A small class-conditioned image diffusion model, trained from scratch.
Model: 17.5M parameters, arch dit, norm layernorm, width 320.
Training: adamw at rate 0.0012, batches of 512.
Data: trained on photos of arthropod specimens (BIOSCAN-5M), 195000 training examples.
Rows from block 7, named by matrix and row number. Rows with one number belong to one attention dimension. Each number is 128 + 32 x the weight over its row's rms, rounded and kept within 0 to 255. All counts start at 0. Numbers have three digits each. After the name is the row's rms in percent of the matrix's.
# q: attention query, key and value (stacked) (model.blocks.7.attn.qkv.weight, 960x320, the q third), inputs 80-159
# k: attention query, key and value (stacked) (model.blocks.7.attn.qkv.weight, 960x320, the k third), inputs 80-159
q.196 081:148177188188164162123156118185107143148165079175142158137125170126097103125121150096144112204070183151125157143152113096107089121100167106119114132093141114174125131057131110136126133119093160072155180102118150135128135112153090074068172111
q.197 079:120161166149150169153167199088152136105076111122126196153115184150122110102126133124150141094106151152098132101144108132086068118099131103088101112128115143139124088112168151168141085194119141128091099118153129103113107174138142089081088168
q.198 077:168142176160150179123115126135126134172145133119151173149197132135162151148076117134179175168134207139149123162183107120142082154094100141123105103094155160139095132099089071188144164180103072078123168112142139143115092091152061097085170121
q.199 089:158128185115174154137177150152130144111157123179122155159125106130103119136105133169118130220100205120143120130139109140125117102103154162146134103122196103168156160129090125164108155103113095102149118101111140110118140106164044154116153148
q.200 066:069100130097160097177090168075184123140152154087127109074157108105128121144134103088095157036168103131114148089162169156151191147157050099092135153182118083120131121125136179134202044067117103169125090143140135115150138168116143121218109120
q.201 094:143190163146192162108136094140105134121097165140105125169132107172134156117054120126101151124110190132128092113142066203146139076104108149108104128139188109130100112072141155199163127130118103126113114115105118110107135065119139123147119134
q.202 084:152144172157150170134136133183094137176102178139129130116151103125137143148113162130158147077087177144152148172173099100163091127099140124135093161117117128136123174066085136119116102090138072134135140091132143136119163077182106099081114104
q.203 095:062121131067199134152154069073096169137135191125154151064154140167136170098130156116140172127155106141081120092111178142113091107126082108107127175163188105127107074127132129141175095120148129126121104133137100106178137079074148136167114125
q.204 085:108079087071145175089118117160150116175131091145165127094171100080135121131113151136168145168094135166148104160173112102135124113117147171161098137166099111140097131155100058116131145088140118086145140119106154137122097121123111163111132121
q.205 080:197137188169160184172137130209138155149156114224084152139134130117102150112134158093161096175133183163151148195148121093108085111115127172153125134147144154170161146101116129165107123151068131092153150071060145096103057087144077145115145180
q.206 076:161095157134168143125063096166114095134160138148129112116128107179137166074115116098166158066147113167128143141126123191145166147130096186129104152125147114105085108095157124151198085161097110119141115099120130127162152083167121112131165112
q.207 078:111170125111178112148178123122132115106120142134133112118147123161132100096139124103115115189130121158150117051129087163118172152165153124103151109160150133120141092141150135138219098094124180166125124144171139111155146139122170133182127127
q.208 079:171114158157156133195147206111136139101105153129182093126101182138069152127133149094094140128167118124095134131105123167112102123097106176100177125158126152148091090202150161150193078107112195134084096089151098121149145128130127171117116203
q.209 079:188132174163179159189156130157188148111113121106159114161108087147076124139200127127083116137137145143150137134128107128093149127168131175126160150115082181108146147201120127160139123145126195129152155125129153112103131147109130123114149134
q.210 088:141102094089143140130118118084147146109142152108139089111125139097116153124184115162104139110118035149123148117094154071103129175182102106150154115115024146128174109168130100091136125084140149134097111149113117131109078175079176142196092111
q.211 079:145214111147172160118168120143117100123117137113109131111105082126143092103123121185107085145152090117213129060099170124139174114094119126146132086144145129094153163170189138097150132054139196148161134170101157125105066140120170174202135122
q.212 083:095134093138151109154121135103171081142131077071079098141123132120108139090166097094089124122175076120146130066136125145107198145139121098141168117149101117121129102203180134091141114060115161183123125167141109144106125171123203163137109114
q.213 093:156125137095115156132165165132111140111176172227177130194131139133117123167115158148122104142110179136142142156132167145115092144140117173149126095153167137133129118089079157154145089158166144128078146110094144124127089144160069146148121177
q.214 086:147123133110142172160180220073140141114130160104109095137118076096092103069073110123118146117153139122153141077124169163083180153123136126160133095111118147155193144093120150110153134051129153171161097170099155119142093162127105150139139167
q.215 079:168139099132120130094102062172084107148184091183090118073145135093104158118130145124174089181134120139115149165131146099179086173119121108140100117129090144138098116111106088133101162175062081107169153111125095161117141102151113120098160108
q.216 081:148131127152197145137178153161159131125142133157101163110140073111171154137079141085136103217124134147130100126145042197144105123104102170157111139115147094153111111101133133182132099153115120090131117102143156138101068100097086106165134186
q.217 081:144133169176192129147105126119112155164136140089121122113136178175119133089112133092189137092106122135049129170130139145155093135117099063040102113099174140159095110046126108133175079152135076099126124080162118136165143047138140079120108109
q.218 090:147135148225163137122105148187155080163118032121084134146165152183135138140166127066159097142143176183147124128168093144145104116097150148129118129158105114163155134158148085162151171151078134111143172105155097112104061110149159136093180060
q.219 075:126112157148085124124082109156089101146163173140154177138152098080149149106109123151153170108099157132138129199155131113147090143094155172140105141092137110184075135088104110098108095201106100108150153099124077138109138094134060098114130102
q.220 084:147088124111063151095156164146141103117106089195122091180099125111097131132112109108129080137104135104127165112137116139114145161092163129200148057119089170118155104151124118106129143146076132077142143116074156161105057137119078157112118179
q.221 077:133165088128138123166128184138101104140102115061114092103083112183135133123108090142129140126109146125102121095182066167107153059136094120119146137129147114116130090173169140174155121182132174108132116101144122133134151128138142135104095135
q.222 098:118186115176152091140094081104106150137134109060104140075123164152151132117162112136107114090208089118140157133110178109130162131149134113114139157168140155148132091147204168070144132086186142152146115189132128151152132118091153097148117118
q.223 079:133065157117138204150144063133129162181091187155175116167140141155110134151121163153144177167097174139125143224103167098134102080104178136117127094124129134155094165076095164144064104163171118096073153092093123122117114147168053146074128116
q.224 079:119054095060154143178160230085129124108149125067165088112154082093158134063141131089150084097116168164139086079109130189130103165159148136126168097117115140108111106185138151136148120228097091109112148104153159103180080051127069138107069101
q.225 096:147152127148087162148149106150124152109108056123133136132122171104153079172153155204122143096103167070183154150103145157112173091130189130121136127160108141178121159162121173124118129114150118156090140114125185138137113137170117143098111141
q.226 089:175084167114096170118165176125135135152138114150123114151098156066106129100048113095158127170102089147099107114102108140127093123117113130177110104100151101085126165065064097123089147155096128090117078096137148169110115109130139115084176085
q.227 084:138080131111215146173156212107159136129111138117155109100129076166130200088122104085162126122096140173135133081097074159161125092173178179141085115141070112154132110180120100146145140167109129087133169095109155149131066098109087111129088100
q.228 091:191127124120067112100125148100135139121162095128112151103092186104101118113103052124097098192173099090143112130130142084117080120062104051162057144069178102094128165078099106084093135132128110125088121126133154145130163132136123118093161078
q.229 087:087102079155152126135119067105106133101130152140130130109156137154160093137158157144136101065118131161140096163146131137183142123157116115085140130164126125115082109214126178117190100174133122136100171143129065129143074095113107151164083145
q.230 086:054137112130182089128095087078057167096111154142128153127142154121153111170125150104102172022092144124153076134134120114131142141174058102068098123191112107099115149090164192126201136137129132158147104128145114160146115086074093130177136114
q.231 083:147116118118184114132127182046151168136123098090168123130152108193157182126132158120146169078057146132150120109118130163123106119115154143093140128119126110169134055171177135162148079207099080158133144087134143147161075113080135058124108120
q.232 085:074160110140174105126120152104131083158121087114182121119167053146193139176182139131152179079170142154129114119114115144147221158164155179139121170133130152136148142182159159108178151140150118179157173151193142144193117097163117165096116170
q.233 073:074142118146175108157132128146131139130129078144140112106205150171155124151142140121116110083117147130139147119130107120137152152195133151120116217120119115138143141148177174139197140140123134152150200108133145117188102095174135112115108141
q.234 088:192155161130161152164109239076188061111142088037151109110128101132107212115061091080148185143103143142110124075096120159136113116109139138122157113094131108117139073129136092130113065182119119136158095112144133094135154104114161109101128122
q.235 087:116105088173216153163153203111157132131150135137180097116135097193149148117184137127129128110117119133165137087130102134156166140137170151084148154154130150150096091206168163161248123190123139157060178153136166139155090129142156125125073195
q.236 096:143139177190146173132165182205168148152186121152097115099123115084129134137115096091119168201170155124127088113133058122104106124082107101145107127095142117155105135079105064123105082190088118095128082105084120085097147133120160084097158143
q.237 086:167176170107114106151105246067159088099128100069109130082111106088067181113073130083143154147122147146124120065104127170130106125137144142160129105116123109132159098102112077153087109154080142103091109110172143144117135106110134108070164123
q.238 088:229150166124118163154135198173126166118123108065083125059121099156106106140111108125086156223168135091082089128110169094121158099105082064124106124092155121110068100139075092076116084188117123114108130130063143123130131093142139090122097162
q.239 086:104113097130077142113155153241136177163124169164156160130123138066106097155123120176150101168157173128148170179169124123110136192116135121184136172086129127154099155156086133086095106107130145102117113168168160111126121112192144082074148155
q.240 093:090096094139156114119128062144073110138084140206179123134122160155173135175167155159095132097120141131190130166154142140181158128173156159102135178146110163151129147200158199127176142092141148179148149136123128158184119122149110162180071155
q.241 084:205166147127075167136161119168184159184159124168121175157142187109114124129084086122133174191113142115109154091141126110113105117102112100199121102112167098153106138078072062081076124088109120095157123105135143112089167150162123100084158094
q.242 092:152156118118148064084078099100117072083156151115141138112137106155108153157146076149096098103171071108090126107131140085168157158148117130121142137119146102142139135121096129104150157068113180150151142122113105165144144152125209111118152186
q.243 085:097127087089103127094153162152101145106099078155139111147125089082138086122118143141161077155099155095169123156120127107109164145156172096124103111126121148112131190150099148114132185114146154082097196136128138107091107114156102122127136165
q.244 081:133119074137117093101127163138128087060113074114105104100187069152157164095140139093175093161126121192110128129132150155171154107126162135092141141164151136117116087234134115145110110182077116110085178108088151140171070115156130144100098144
q.245 091:142096135136168129111080123083123139144092088129155158169161109134141168122177182151140163040086130166192151140135117150118165156186153202034151140162107135132135140162150101140182110134146129177173181110133143166166065119145113173120094150
q.246 082:123155129145088135123151096143174122133158159140090132145115122056095118127085084145118159189127086116141142111137096141133037095073143123182104122123159095100139126057104105103089158065145125079138073174168118137093156128115156099139192090
q.247 087:194157204133066159085153196116144114138118078150108123143098112073078121134097090096132132164100142151174149094110108108104159169081172119148099105088110146116179139069081085137075130086101129073129126106112131114111139153177112108088145099
q.248 083:161125105170120117148092116154095171141132111038125134083120152179149126112091150143121131181117125092141093146126144093108123055123047075103121117122108122103087115110135112162173084238091076136105118123123058101090163101125102079089084125
q.249 080:120173115149105148115173111165122074113146124204119153150140113083128074138142136160156088138118192120161124169121083159137099184173137114156171141092120150154153190166093150130125184095158164112097146136136143137094084167237122162092135167
q.250 085:160112184133084156074146168188115119137121139204110112181104138076086114123115095141127143198080087127125199088161124132099189144156150158145146165105178118095173105157101136124094138126149183125171138087143175142136098140165095152098139130
q.251 089:092135103102179121182083041085112115144146151088106135119150126187146145099123127098107133066155080147086081184136142153143082103123055121089079159098112106129100106101125081160195127126114095121089071122160097115077144121095139103188192140
q.252 093:193163135148130132121158143133145142112154137084114112088110155142099129141127087112080131200175107111092120108070155106117123104103085091145123148105165124105095108114074114151087141146122158125066099120095135121121200132079163079118112155
q.253 088:143103168080174175160180164107181165145129164086145127159178089186143191092133127096169130128104144140121093149180105134128126149107157104131072154101114141183116135095115078140133088216109118073121109120190120107127065085141099102110180066
q.254 095:166122167139069155069156172131104136128180090108113120126106192090073114110066099119150134193075156077112120103133109101067095124088080110161102152058141099102109150082092081122072150195117109090101106105090136091127119149111122083097161109
q.255 089:160095154145178152159109168079163110117131120000140146113129053187106163104128151112148199121099120133097101116080154174144077105139114139107137129162129096146074070148162070165142074186113096130161112114138122118141137073129143088165138115
q.256 088:153138139113156119128145067122119099126145153167145098187154158129126082099173188149194089080066165124143087165117135132162080171132158159133097160121191155185125091058122099160140190149141100096127171084223107112104098126202119100114156082
q.257 083:108073098172150187155117150155137123149122153093123117111151127111147131109086096093155087124179086127119116099108197157144139120132091140119155084162091115134163089174164143171107121154126115183132142167122099122209171123108204186168122131
q.258 087:093164074113154098171142068063161112106120131108166128114128089120144160159148135128149180037162137174105158159125137152177132145131181124102117111123092177154084120146131177151137123132177139196125124168130114161149154096048143150187124120
q.259 087:130139125146132156172152155159113185160070097130184127126182116112137113132129092142135137105170168147198103142115129113129108121148163132112127126124074147128136155185124186120116102155139197138160120162132082116171152142180182202132108113
q.260 082:136157150210169090169144108085155099081088193128125070172190109121137094112142127122126122046120125110141098191113103145119094167196114139110122134120143146159147092091106186156124103139112092139147121123193117119135112078116132127112123113
q.261 084:053096102165164156148124190126112172152172146109156111067163162148131142104130122149120154119146104176144144110103117156148120101151084082120143154155064068103097135175166158153133087158128164179149116161101111129143158105103176148174115156
q.262 075:117101135098120150122135199130099161120151159111136139117095141158054178120154131125104163133061181143096165093141097100100103068103100118139146150080146117101094190123125093081134112168165123027113134092108151129113138188085084081092140189
q.263 081:110137154076133085183096170076126142115072109054131124126179086112099135157126111093129175114146137101126140105059172141149122130130077084129130111126074098129178087162140151155115089117137148190158122195102090148129152101100143195124087187
q.264 087:134142072065119098170138154130143124059067112069143098074136128051128173136076085092099166136144116193131060106114111129134113129142122111142151110128048135101126166117146152167117105098156127158161102139066159152139152101106157141126087096
q.265 082:051111131151122113143128110133158134181091135122114142139194109132122130171188114167184156110154144151144158174140142148161101121152130138125136145124148137179142138173152142158139075134103114127175123129115118111167150122120093120125117141
q.266 079:124139165140140163136138086191150150107118108165136127183102157065137146133117137131119083199091157085108119120151201079121120132139140156141062122083150105109188113099129158120108149110111064164157146117091153138105101136147124126112096086
q.267 087:078053118144158220103124083142116157146110072164183154153096121155168140132145148146144128136095141148139191088114104113142138136129198193128129112080143146164074153159119164131150165150112094097151119063131113139100167112076086136136146126
q.268 072:127114145130159168167108081129140123135145128119180117068093125191132153082135127061160131120088111159096158085125148153136185089119135110110160164133105036084084081146159152120200111148097131115134088091095090065141205077100072141145136138
q.269 079:083132072183140109091112047179130102170099152182128168187113072119156114149139126156196116082138175156137151157180083127120124119111161112108136109112146176138120131082066126127105161131144123099139124123228120122154104113156136096113197098
q.270 082:152132162126163162122127149149108073132161141153113120174138106062088108150079159190138136097123090130112103140138081102099166149090196132082123088153125143117129120121131129104062158158109134133103094090162120149056094115179163138110169100
q.271 080:082110074147166131134107070107107139162087127126185135113137104145151195147148116174121112094166084120098137095153128115156142110152124134100099104138092154147097152155105136111099136116149110124124076110139080153116130139128150164152123118
q.272 074:122114169155201096089100183162145104133179144169094099222141221142087126075137178128173087130088103130123084183169128113155097158156144151158087111153168102129187083076132126125133117156125069150119136083197144136112114132111106125145158077
q.273 079:148166176228186064165121228140124117105068151131096137140128191165148143118112124101163101132169099142169086146142049181133109139147105095143102136122100065121107101066174099147142105158116104119128106181118130112137103107115170102137111146
q.274 077:159161112042099118093125134081070056097150119114125113154076142109067145125119161187106154120125155138083141106113155093133133142120150146109130115124131169109128125107115103106138172058138135089081118099129167140053070203149107137071140111
q.275 075:193227188147141158139162136144167112146136117029112175169115175186156093134114159140134146128171148167080120088194101131161115156157183159094132122190148176179121112114093122103111126134126152122119120109180167167120191167129190112203117089
k.196 082:213202226099136176124145139213137145125141139185155158147153126114106107123136147154143112133158206114179158110127125080122148110093142131162100114091171156105133152111118129152108117105113133136133091094126157198141148150162135138125146183
k.197 077:139163137131120131110181144141161138090111111113105095150120158121111101133176099108091134075163127126149124136115126127108095141068147120163152142160093139085080123105145153114153123105126162163119119094140130164080135116157132150165120150
k.198 084:182094201063113189127132150113166106129142131151143105175180079085093105172128170176160167142139176123182154115155116129154119121117155133147122098108180206098157182115083185180073186156125098145105183113125123155124082124155080158095141137
k.199 075:126107165154149193196142192176165170165151198230161135102136093149059121137167144139165184126131154133135147133150190099145071088150133150109129112112134119141139134133120111102085132156069128155157147142150108133097135095149107141091186139
k.200 081:038103096144145096142093164098123079140100184080135129104128100174136152060167073113128127086134079111073138127090123171130145126209087096139113120171097124121130130145135172130160077175153119084115111157124101072169152105105134099178094110
k.201 086:145156164116079089102098147110140112116164131170103101156148151054111116113078144133127116108163120101105141167113140123100092117100148121119069122135108162190152171071116048151127119052089138133113162156134151117129164139173106092086125174
k.202 080:142092189061098181174131138178129094161152160122180171148120118090107126144121140111133091095169116110140118100144149115058140157143128128168078116123157188124120163086041114160163186132107112155137117099157178174152174142182087121123090155
k.203 090:117103116128088143096080131038093103154174107198086152083104152128096092115151133108118090183142101131100161145153138089121133140124147118146085157118125135123093128139174116155113114147100098075124142123050135127144109141165152082136128158
k.204 088:116129157139138186169167153087105107144115094168153104135104062123122126150145130125133066174067143113111156121157161142124077141155138153174105084128111125117099151164126180104094150167079107149100123117133132126111070128126072127042128105
k.205 087:237210200125164150152148126173156161127161155216174170163158176127114146167088141123120088111203160094124119172131131050106149108126114141127057138074158150122157092078099104148142151123113128165120140132135138156149142132174094136159078141
k.206 085:133209167110168132158092127147151084150174144082136170093160159132135115105112145127193183171105119133081129088121085153175176097131116120114099131083134179175137099141149147159166114166123129043177196110189107109199141116153143097144138058
k.207 079:117119094163124072156076167068107078093112155132113118069130042150161126094188146106101143154090153111109123153104089150125113101109122091106154133140140070135124088150155085157119039158134097048145130145170086080127127070136177168148118134
k.208 090:156126129189090114071108092169102083089114139178145139135111160144093109104090111103126114170119140169164123149130092149187100136123087151161146075131158101123091119131114166150094162177117163112076133182129131109141131115186121167125147145
k.209 081:154224141165132124166104112173093120136106173117138120136141154095120125154124120133149140155145162144130136159095120156165102093173147116115179109184131118110118148157117097148068166104171110109128132145207114132143203121107181194200118079
k.210 083:129160101151104137102137024160107095089118080143085136165136177129122093133138133116104125161066116129165116099143129138114083130087149125145130157170099090073115111149160152100055125113113130117129123143090141094110104121118135157110100141
k.211 083:123173109179161111160086138100094117141092113126099117097115067164143137123108098121133107118131076104053148136068179174143143057148125070091154148136153109123078081146164120092135128088124138097137075120150090151157100128091166146188103117
k.212 091:130157155176176157186113118139122148168090104146115037133129124151110093097139115113126124074113131142105115145124136149172143121147115099135142124146156106072083066140153138063130100174090180127127109116125095169093152059107104110129119088
k.213 085:098145115168135156117095190136203172161192177129131186163197104137143174104124083125120174152131175133141117140119056169162133133120089112157117137162098086139210123088155116169152108160194057076115119105105146086153113189122133062159162110
k.214 084:036124092205134095148138160110141129156099161068132180105176118189162171088100100142131116083101132117089131155110118151148124083119111076095100110082144130164137132100143118124163068207089115091150102106182064110130129088142132090158104100
k.215 086:184181156103144176155159119177141153148160113152107108138149145084110130148108113119165138185165125084132137101166145117120152169152124148091080124121085164181166111101116151173149150121105068113203106116164104126137115108144102103097107101
k.216 077:172126139177137130143138124147123121111089178214151112124172106122132141109073108102143104169140127178139113181129076129104135121065118104142135097147148107153121110103110060129137087153064065121071141129129086142134109111188111144187135079
k.217 078:136126151060148110156088183121117160178176226081109146064130127181129165125099150057100113097143079138109104142114135100106149110137113071088124144049187146153149114107143111128154116162072078122162140124115079148134120126080155084146164109
k.218 091:220161217131167182165218158175107149139097142168154112129109068048116118165105146118059076048157143133144096124070113102043116101123157130179143133154123130151093136084071087109120127062117154205116103111151111134096139132155119119095124135
k.219 082:146094113059117118074092151129125124097122117113178163157173160072132129207141166142116161161164199130150158125173146106122115168144144199153099124110119141176186183124106154156142146107151136106126223138126158164148155152184084173131182105
k.220 089:158156177131156140144204101206192183136181047148120114145129200135138125144163136138106130190122149126183131129096126095167152129099123180152148120139090103092162166112149128118104158101154159167150141161097171158138113169161085072129133172
k.221 071:135138078168120099146068141132143148088114160074104080132115177115134102085099197118164163104093122170134126179118097184170120159124125096106160071165183096162137133153089118138154154171121096099119147127168087119158165132155108179124150113
k.222 089:137095065089090063098055099048038110093126124055063136076124127199144146118104101082118171123166105149104185140114197118066154126132084118115129133143092127121112134158133171102144059113136089131146128118155105138183118127101161152209095154
k.223 078:162100165098124181164133141153145191125139168137147180131172115091121151162142131191128146159113163094149120119125077122086128122127107134154087137120142181090150176113089145153097167129210147125180141129080155147096160160153111090163132123
k.224 087:126128112137154101174116250145130134175124142175167090073124069120148112146117125123159071142146104144087118129137138160174162109128124148088126186135116131164090101162117068126115135063090136130141140157188153129125130070148185166124139146
k.225 091:179132164202082106106105151097103157175102135053129141108156219150127135140113088085108181138141163110152109138093110131064111107169103105116166152092118125158142144072140095124120097161155107116140117109158099145152141126140193112121131101
k.226 083:140104139080118129154160198149157113114130101227135116135123116048119133155118176144138081158103156131172133170148156142164162200130152169118098106127077135109167119107119113109072174086149157140135131114111164127104091111126097129114110128
k.227 089:130158124097113105151123178127101097172086124179155134051121089104152131128087105153132081143127130101098126114182175132065156166157116089089137140109118157163152119147134111152086159071105121076120077110193107101128128098113137138120132095
k.228 090:116116142106118163133165122142141141132181129117164124154098080096142121122172121168161196148151143103142135105147131111143181129124177185145154159172088133131209108182105139128081128167125126203153151116095135132151127131169088107082134093
k.229 087:108086164158110126149091158129086163181161153121111122118139094152114119091132111076114143128177121122086139119119097179122131101094086093082165129083185098154098100096170072115195085155084070076164084143114102132157140084079159146178153182
k.230 085:113067144161172148152124144085122175122126074127082159108096113145115058123117122117134128081138114160114076187105136130145094101114118099112115116074155119073074107092143075085165081110154059122139099139123095147129101113066099158127109131
k.231 090:187104123127138120123100169102112078143088168146124139101135094115129141110131135080177046094146097075056094177139124135083155131117094009122129108105101117136063125107125074128148108114090084045096113123153154084154125094119090105132106134
k.232 081:151119134097121130125162174140160177136189112179160155130127139113115144128101127106097029145160125152101155132171119163120135161131124134181089108134117120086108109103092084128067158107128189116152157156113127161146178112163110091134205153
k.233 074:159145153156155129130050155188118138182142119052151147127165104125140118116122122089110118116196156097075120200125143118085131123098102102095122146114132105191081139101126054079133065137121055088133137131162077103149145106109154129107124119
k.234 088:141152087090064072138130135122124090133095141167146168105126115086161103162120184151140065109129157123113105184140132145075153171110159114167104080114131137155146152123126153167106191071141121079096184123179139144137061119133108147103121107
k.235 086:205189153116131103100091177134089103175112162123139140134132101089107080128089130103148105115144110123091148108124157151095139172122110089109142155104147137188113114118133088183181152142145133057143108111202140089156117109147132170166152115
k.236 088:152131129093139084080100070134111092113103058140175114165147106091157066152121137184127121128147143113153144153124203145133130099125154150123161078165151138165133118160133156130121159179148115186115133164123108139116088127158154152137092131
k.237 089:117161093092161143153162157144142125147098148176147110103154114116150121146062178143150060145122138151087099198147145143149113149099101152141106077125095121117137115163151139180103192101164163132094136128159140122144059142144110133119143131
k.238 088:186150144124152127093119144121090079138093184079130149205141099078124111168135129136151146115072189104150148100107147140118160180148101154128142133180105091175152144169105184115127149150151185162104147149154137127130033181120101110107094146
k.239 086:138098149086126154126118152161132180156109099105217133172125054092134133117171104124123164143130119088141165101175142147128136152132150158117154142115128104159123136131090125102139120106115113150139122122129115121103186145126129166113143069
k.240 090:149123167176142125085085140152147187163162141087155129121122119152102166065135081082182183159141126170105156108135081124151106101141102111113148156103189086133110119054149082163172042137158122085136118134122111131135174133114145129163172116
k.241 087:161148155148133146103153043158113105079103113138137135173151147098129148159128125190117172148114155108177138141097133096094110110129151174141140070176144111121174129157115186120099182117157158165088161157071151135092103152145163106081134091
k.242 080:114096064039116092054181044084145076088126122106148132121132185117111156113220135169090123119122131156131167156171146098133136146136124150158116158101122095110143149121113177129103142143143172164124143125104137127168089137150153118130109131
k.243 080:156166173104133140118124154165160136164124147143141122120152110069089166103145120163169173165121110114137133039154166107126156142126116186119088165103130111207139110120138084164111133152137125124175135122109119137136177109167090142105131151
k.244 083:139163088094107097111071182107115125150139157124152167099166105101080145147090129099140085147152128132130166126165139155139160171125120152143124079111143139197158095175134090186131144145098161075177130132101157124107161122162128125142164207
k.245 084:116133133150134127173132178109142153129153202167075148072162211179082160132121121086108087140141070170072139148122089120123119162126047057071108142075126186097108116128137107174129159115121121067129088147184145111124155102110148114122140141
k.246 094:090099092173110107147172080078114132086136059173182097139075143119118095103108164159119130150100121167163110175165115135155088139085166173158155110140141095095139073150134172147109188096138167134109135146088135166084135119118051159115116111
k.247 085:141200155097152107147166072128180109087092093192181171098167109094137170160139160154101083152090145156175082200166120101149137089120181198196098117129084151114144169159112173143065196156140170164110134140087184118111147109177093129081136133
k.248 082:116130134133131203124090176126134113143182145043096125124129117103147118143136146081142172088089146093127121106065138138072170159179103136137163131146115115166119151078138148142151096162136080118096145073149116099120089089125145100137083188
k.249 079:139161108161087112113183137080129152152113118067121121120108159127102151113132099129090137190141060104159111081103083116116084109110124146123124118092122168153154113091124107184052105196164153155145087129062158078153182167162111129108136126
k.250 077:127170134126126108123093072157143135089138174190167118166155142098167135110158137158111137142182132128208154167127138106193146125098160144182142124135149156106190159136135143154112156042142163131126120189100136112156155128108140140168174077
k.251 088:126086115093119135133129132128105124073145076116107100124072106140129104117142125092143134080105184134114060085093106141128101090124152072148147101112128130071105115158128171072148083141099106119095145107087140133098075103060092074114070140
k.252 088:194186105090168137066088090170064091142155117079176129188135070137205122108142119155140180114108111120133172128134171161142131126227153197112131173167153118157162137198123178129190128130167192117142144107158099156160086123121124152131108109
k.253 088:137147144025105116118125151155116059167135103204148138122125071050123152136085138125130080121096120094102092091117198116105161187144139132105146053147093138127103152122098150116120185109105130121130117089135120110121092123136142106086125037
k.254 089:139143168058128178115145158161155107136098156098147140136128090061162132159137138149157195157081195091174146163149170127103171128150174192148133132135096090135145133133133159091116175154125146195141154146178139147103097130152118124047100117
k.255 086:115151093159133125149176109141105076111121133159119122115148126071162096164099149113123051126141139121143150130097147153084155182120137085118124087155110125099108097170126155094090181115153170118086149134180176141158076113144170140124112184
k.256 080:223174150160216154170140127193197130137142161167171159106162107158155109109109089160154164144140171145180137161152128108198164126111095110159123135148138123134176110133149155133200104080119135184129163144169157146122148111151127151143162093
k.257 083:093092063151156055124090161120127142114141211136097101123130119126158120091116143129156106109135048158100098195075113155141107129166113126103145092150104145149120096096145114036131104122136125087120112127147066175142033093111150142152124093
k.258 083:090106128076136086139083130083119122150164253088133142093129046112091117104149163126172105145145069152112126143146128160109130098164128084094079140121159160144152108159142076121132113150109079096161168131195101069172083109085148110116180112
k.259 089:128110127131087110120119115083077163114120055189091089134100085183160136128182117112151086154102089114114147161089104127115174155138131140124112155117117119129149105125131156090125129150102146172144100117182123135155149120075192185092069147
k.260 082:109169186168176165176154131103160156135157217135069128139118068130151123090164134107114088123135089132080150082077150117105087134193076118106109171139143126125142153116144089081169128177068115153104106108181146115104176107121134105090147115
k.261 082:108060072099103086132094165039118109127108093169103112081101127116088100079125217118183085167151107145130073154107095101098092100159166146091121105117110122178127072087139088088161131079127160055123162146147147121153077047129137136114117133
k.262 072:166137139103116092095115119153100115142091067101194114123089179171123102182108114112099172044119103094143128107130129125152140162107132142123117092181073124093066142149136066163050145210140106141130108108055084114124165127168117120157096102
k.263 078:033101088167055102095127132039145148109131111192085102117087116107099125154161119151177121145108111133114097134109179087084113099195165115109151210123113116110124129132167116081129098097095150103109113146132167144144118091094134156098086131
k.264 087:019115043113083092113114108080071138110166108182082147111062139129125164135148150124122100151131079135135112123135114073072092091178128094120094185113113124078082125116155099122119113107089109119125112133136135120152139140050167084088110103
k.265 082:141168144128164108106133169172157144100147090120120103071081133124140120120141166128107120094145197121149131080124139154117123169135186182110160108154148117127162113117138187123128205151169181150112135125190164079110150165135082145121079158
k.266 084:112149169107157154146176171146158123133164164070153160149132157118160134114102114127090140147147221126138107103151135109173119097068135146163110081129089125106110174080114189135078139110171100185078133113084148140125092145178087086114126117
k.267 087:115090150119096131130080171153186142162133143134186159157151086105159191150114150127173132129142158116119162133174110123123139135138122144139109102132126148177127116135112070165164185156139109102161136135126120090153133151122142102145180174
k.268 072:113161112143125101121073115180118114133095101084126121101112079174153135138156127086103134138124108137108106113094119186136150124150125110092143082085134152133098109134164099132180147146079113098166146128121090093161152088157141161178127139
k.269 088:166195166152135147137119136172138139240142152126121172114131144108135144183095148139185119109157111128105193115202130145121114117171102142098140117109149166141176162126129090189125130157101126132180121116171121137163161140145181107137162158
k.270 080:165162171129151186151172061095090142137122102191090129160133166090120120216101098143132107161116179117143134167130143102108117103101094153129142162124134115102128174127126135100069146081155117089150143123124155119102122115155110150094134108
k.271 089:129103110118117129098095082164159116178139153110117143139136116142152148184146146132142139159120154085098129124184116089144160133166147156079129120102178154193154163128118098184098157176083110096182148097144102116152117144127136115115138142
k.272 078:139141167127191132160171231132193108140134177117168143126156106128126146093043124140172102072126069123173093129124142100181072153083128091145100101116140139172100118103145116138162081180153139088068114123131127119141148125140106112116144086
k.273 091:157194160110139153156121158071120105108116136184089111136090084120106136113122085094147053098121118115113083094110104084078055133140106124150133156161109116111071123125109139096116097168096122117109111124116142115101090109164087109061105086
k.274 070:132085111139104063035119051093151148115136161118137145105156192086099135132148115141110160160111156139128146164137139129139104138112110158149174100140173124117181153089187133188121132095115138095141160148078137090156115142117131147173100108
k.275 078:122164081112118118077083162054097114108130130106157117089167103148199152118122156116138116125120083099093142159136087108168146084173143115123132191152105121168143106149144117165155158183141118105144123132198125153133074113104176142116172147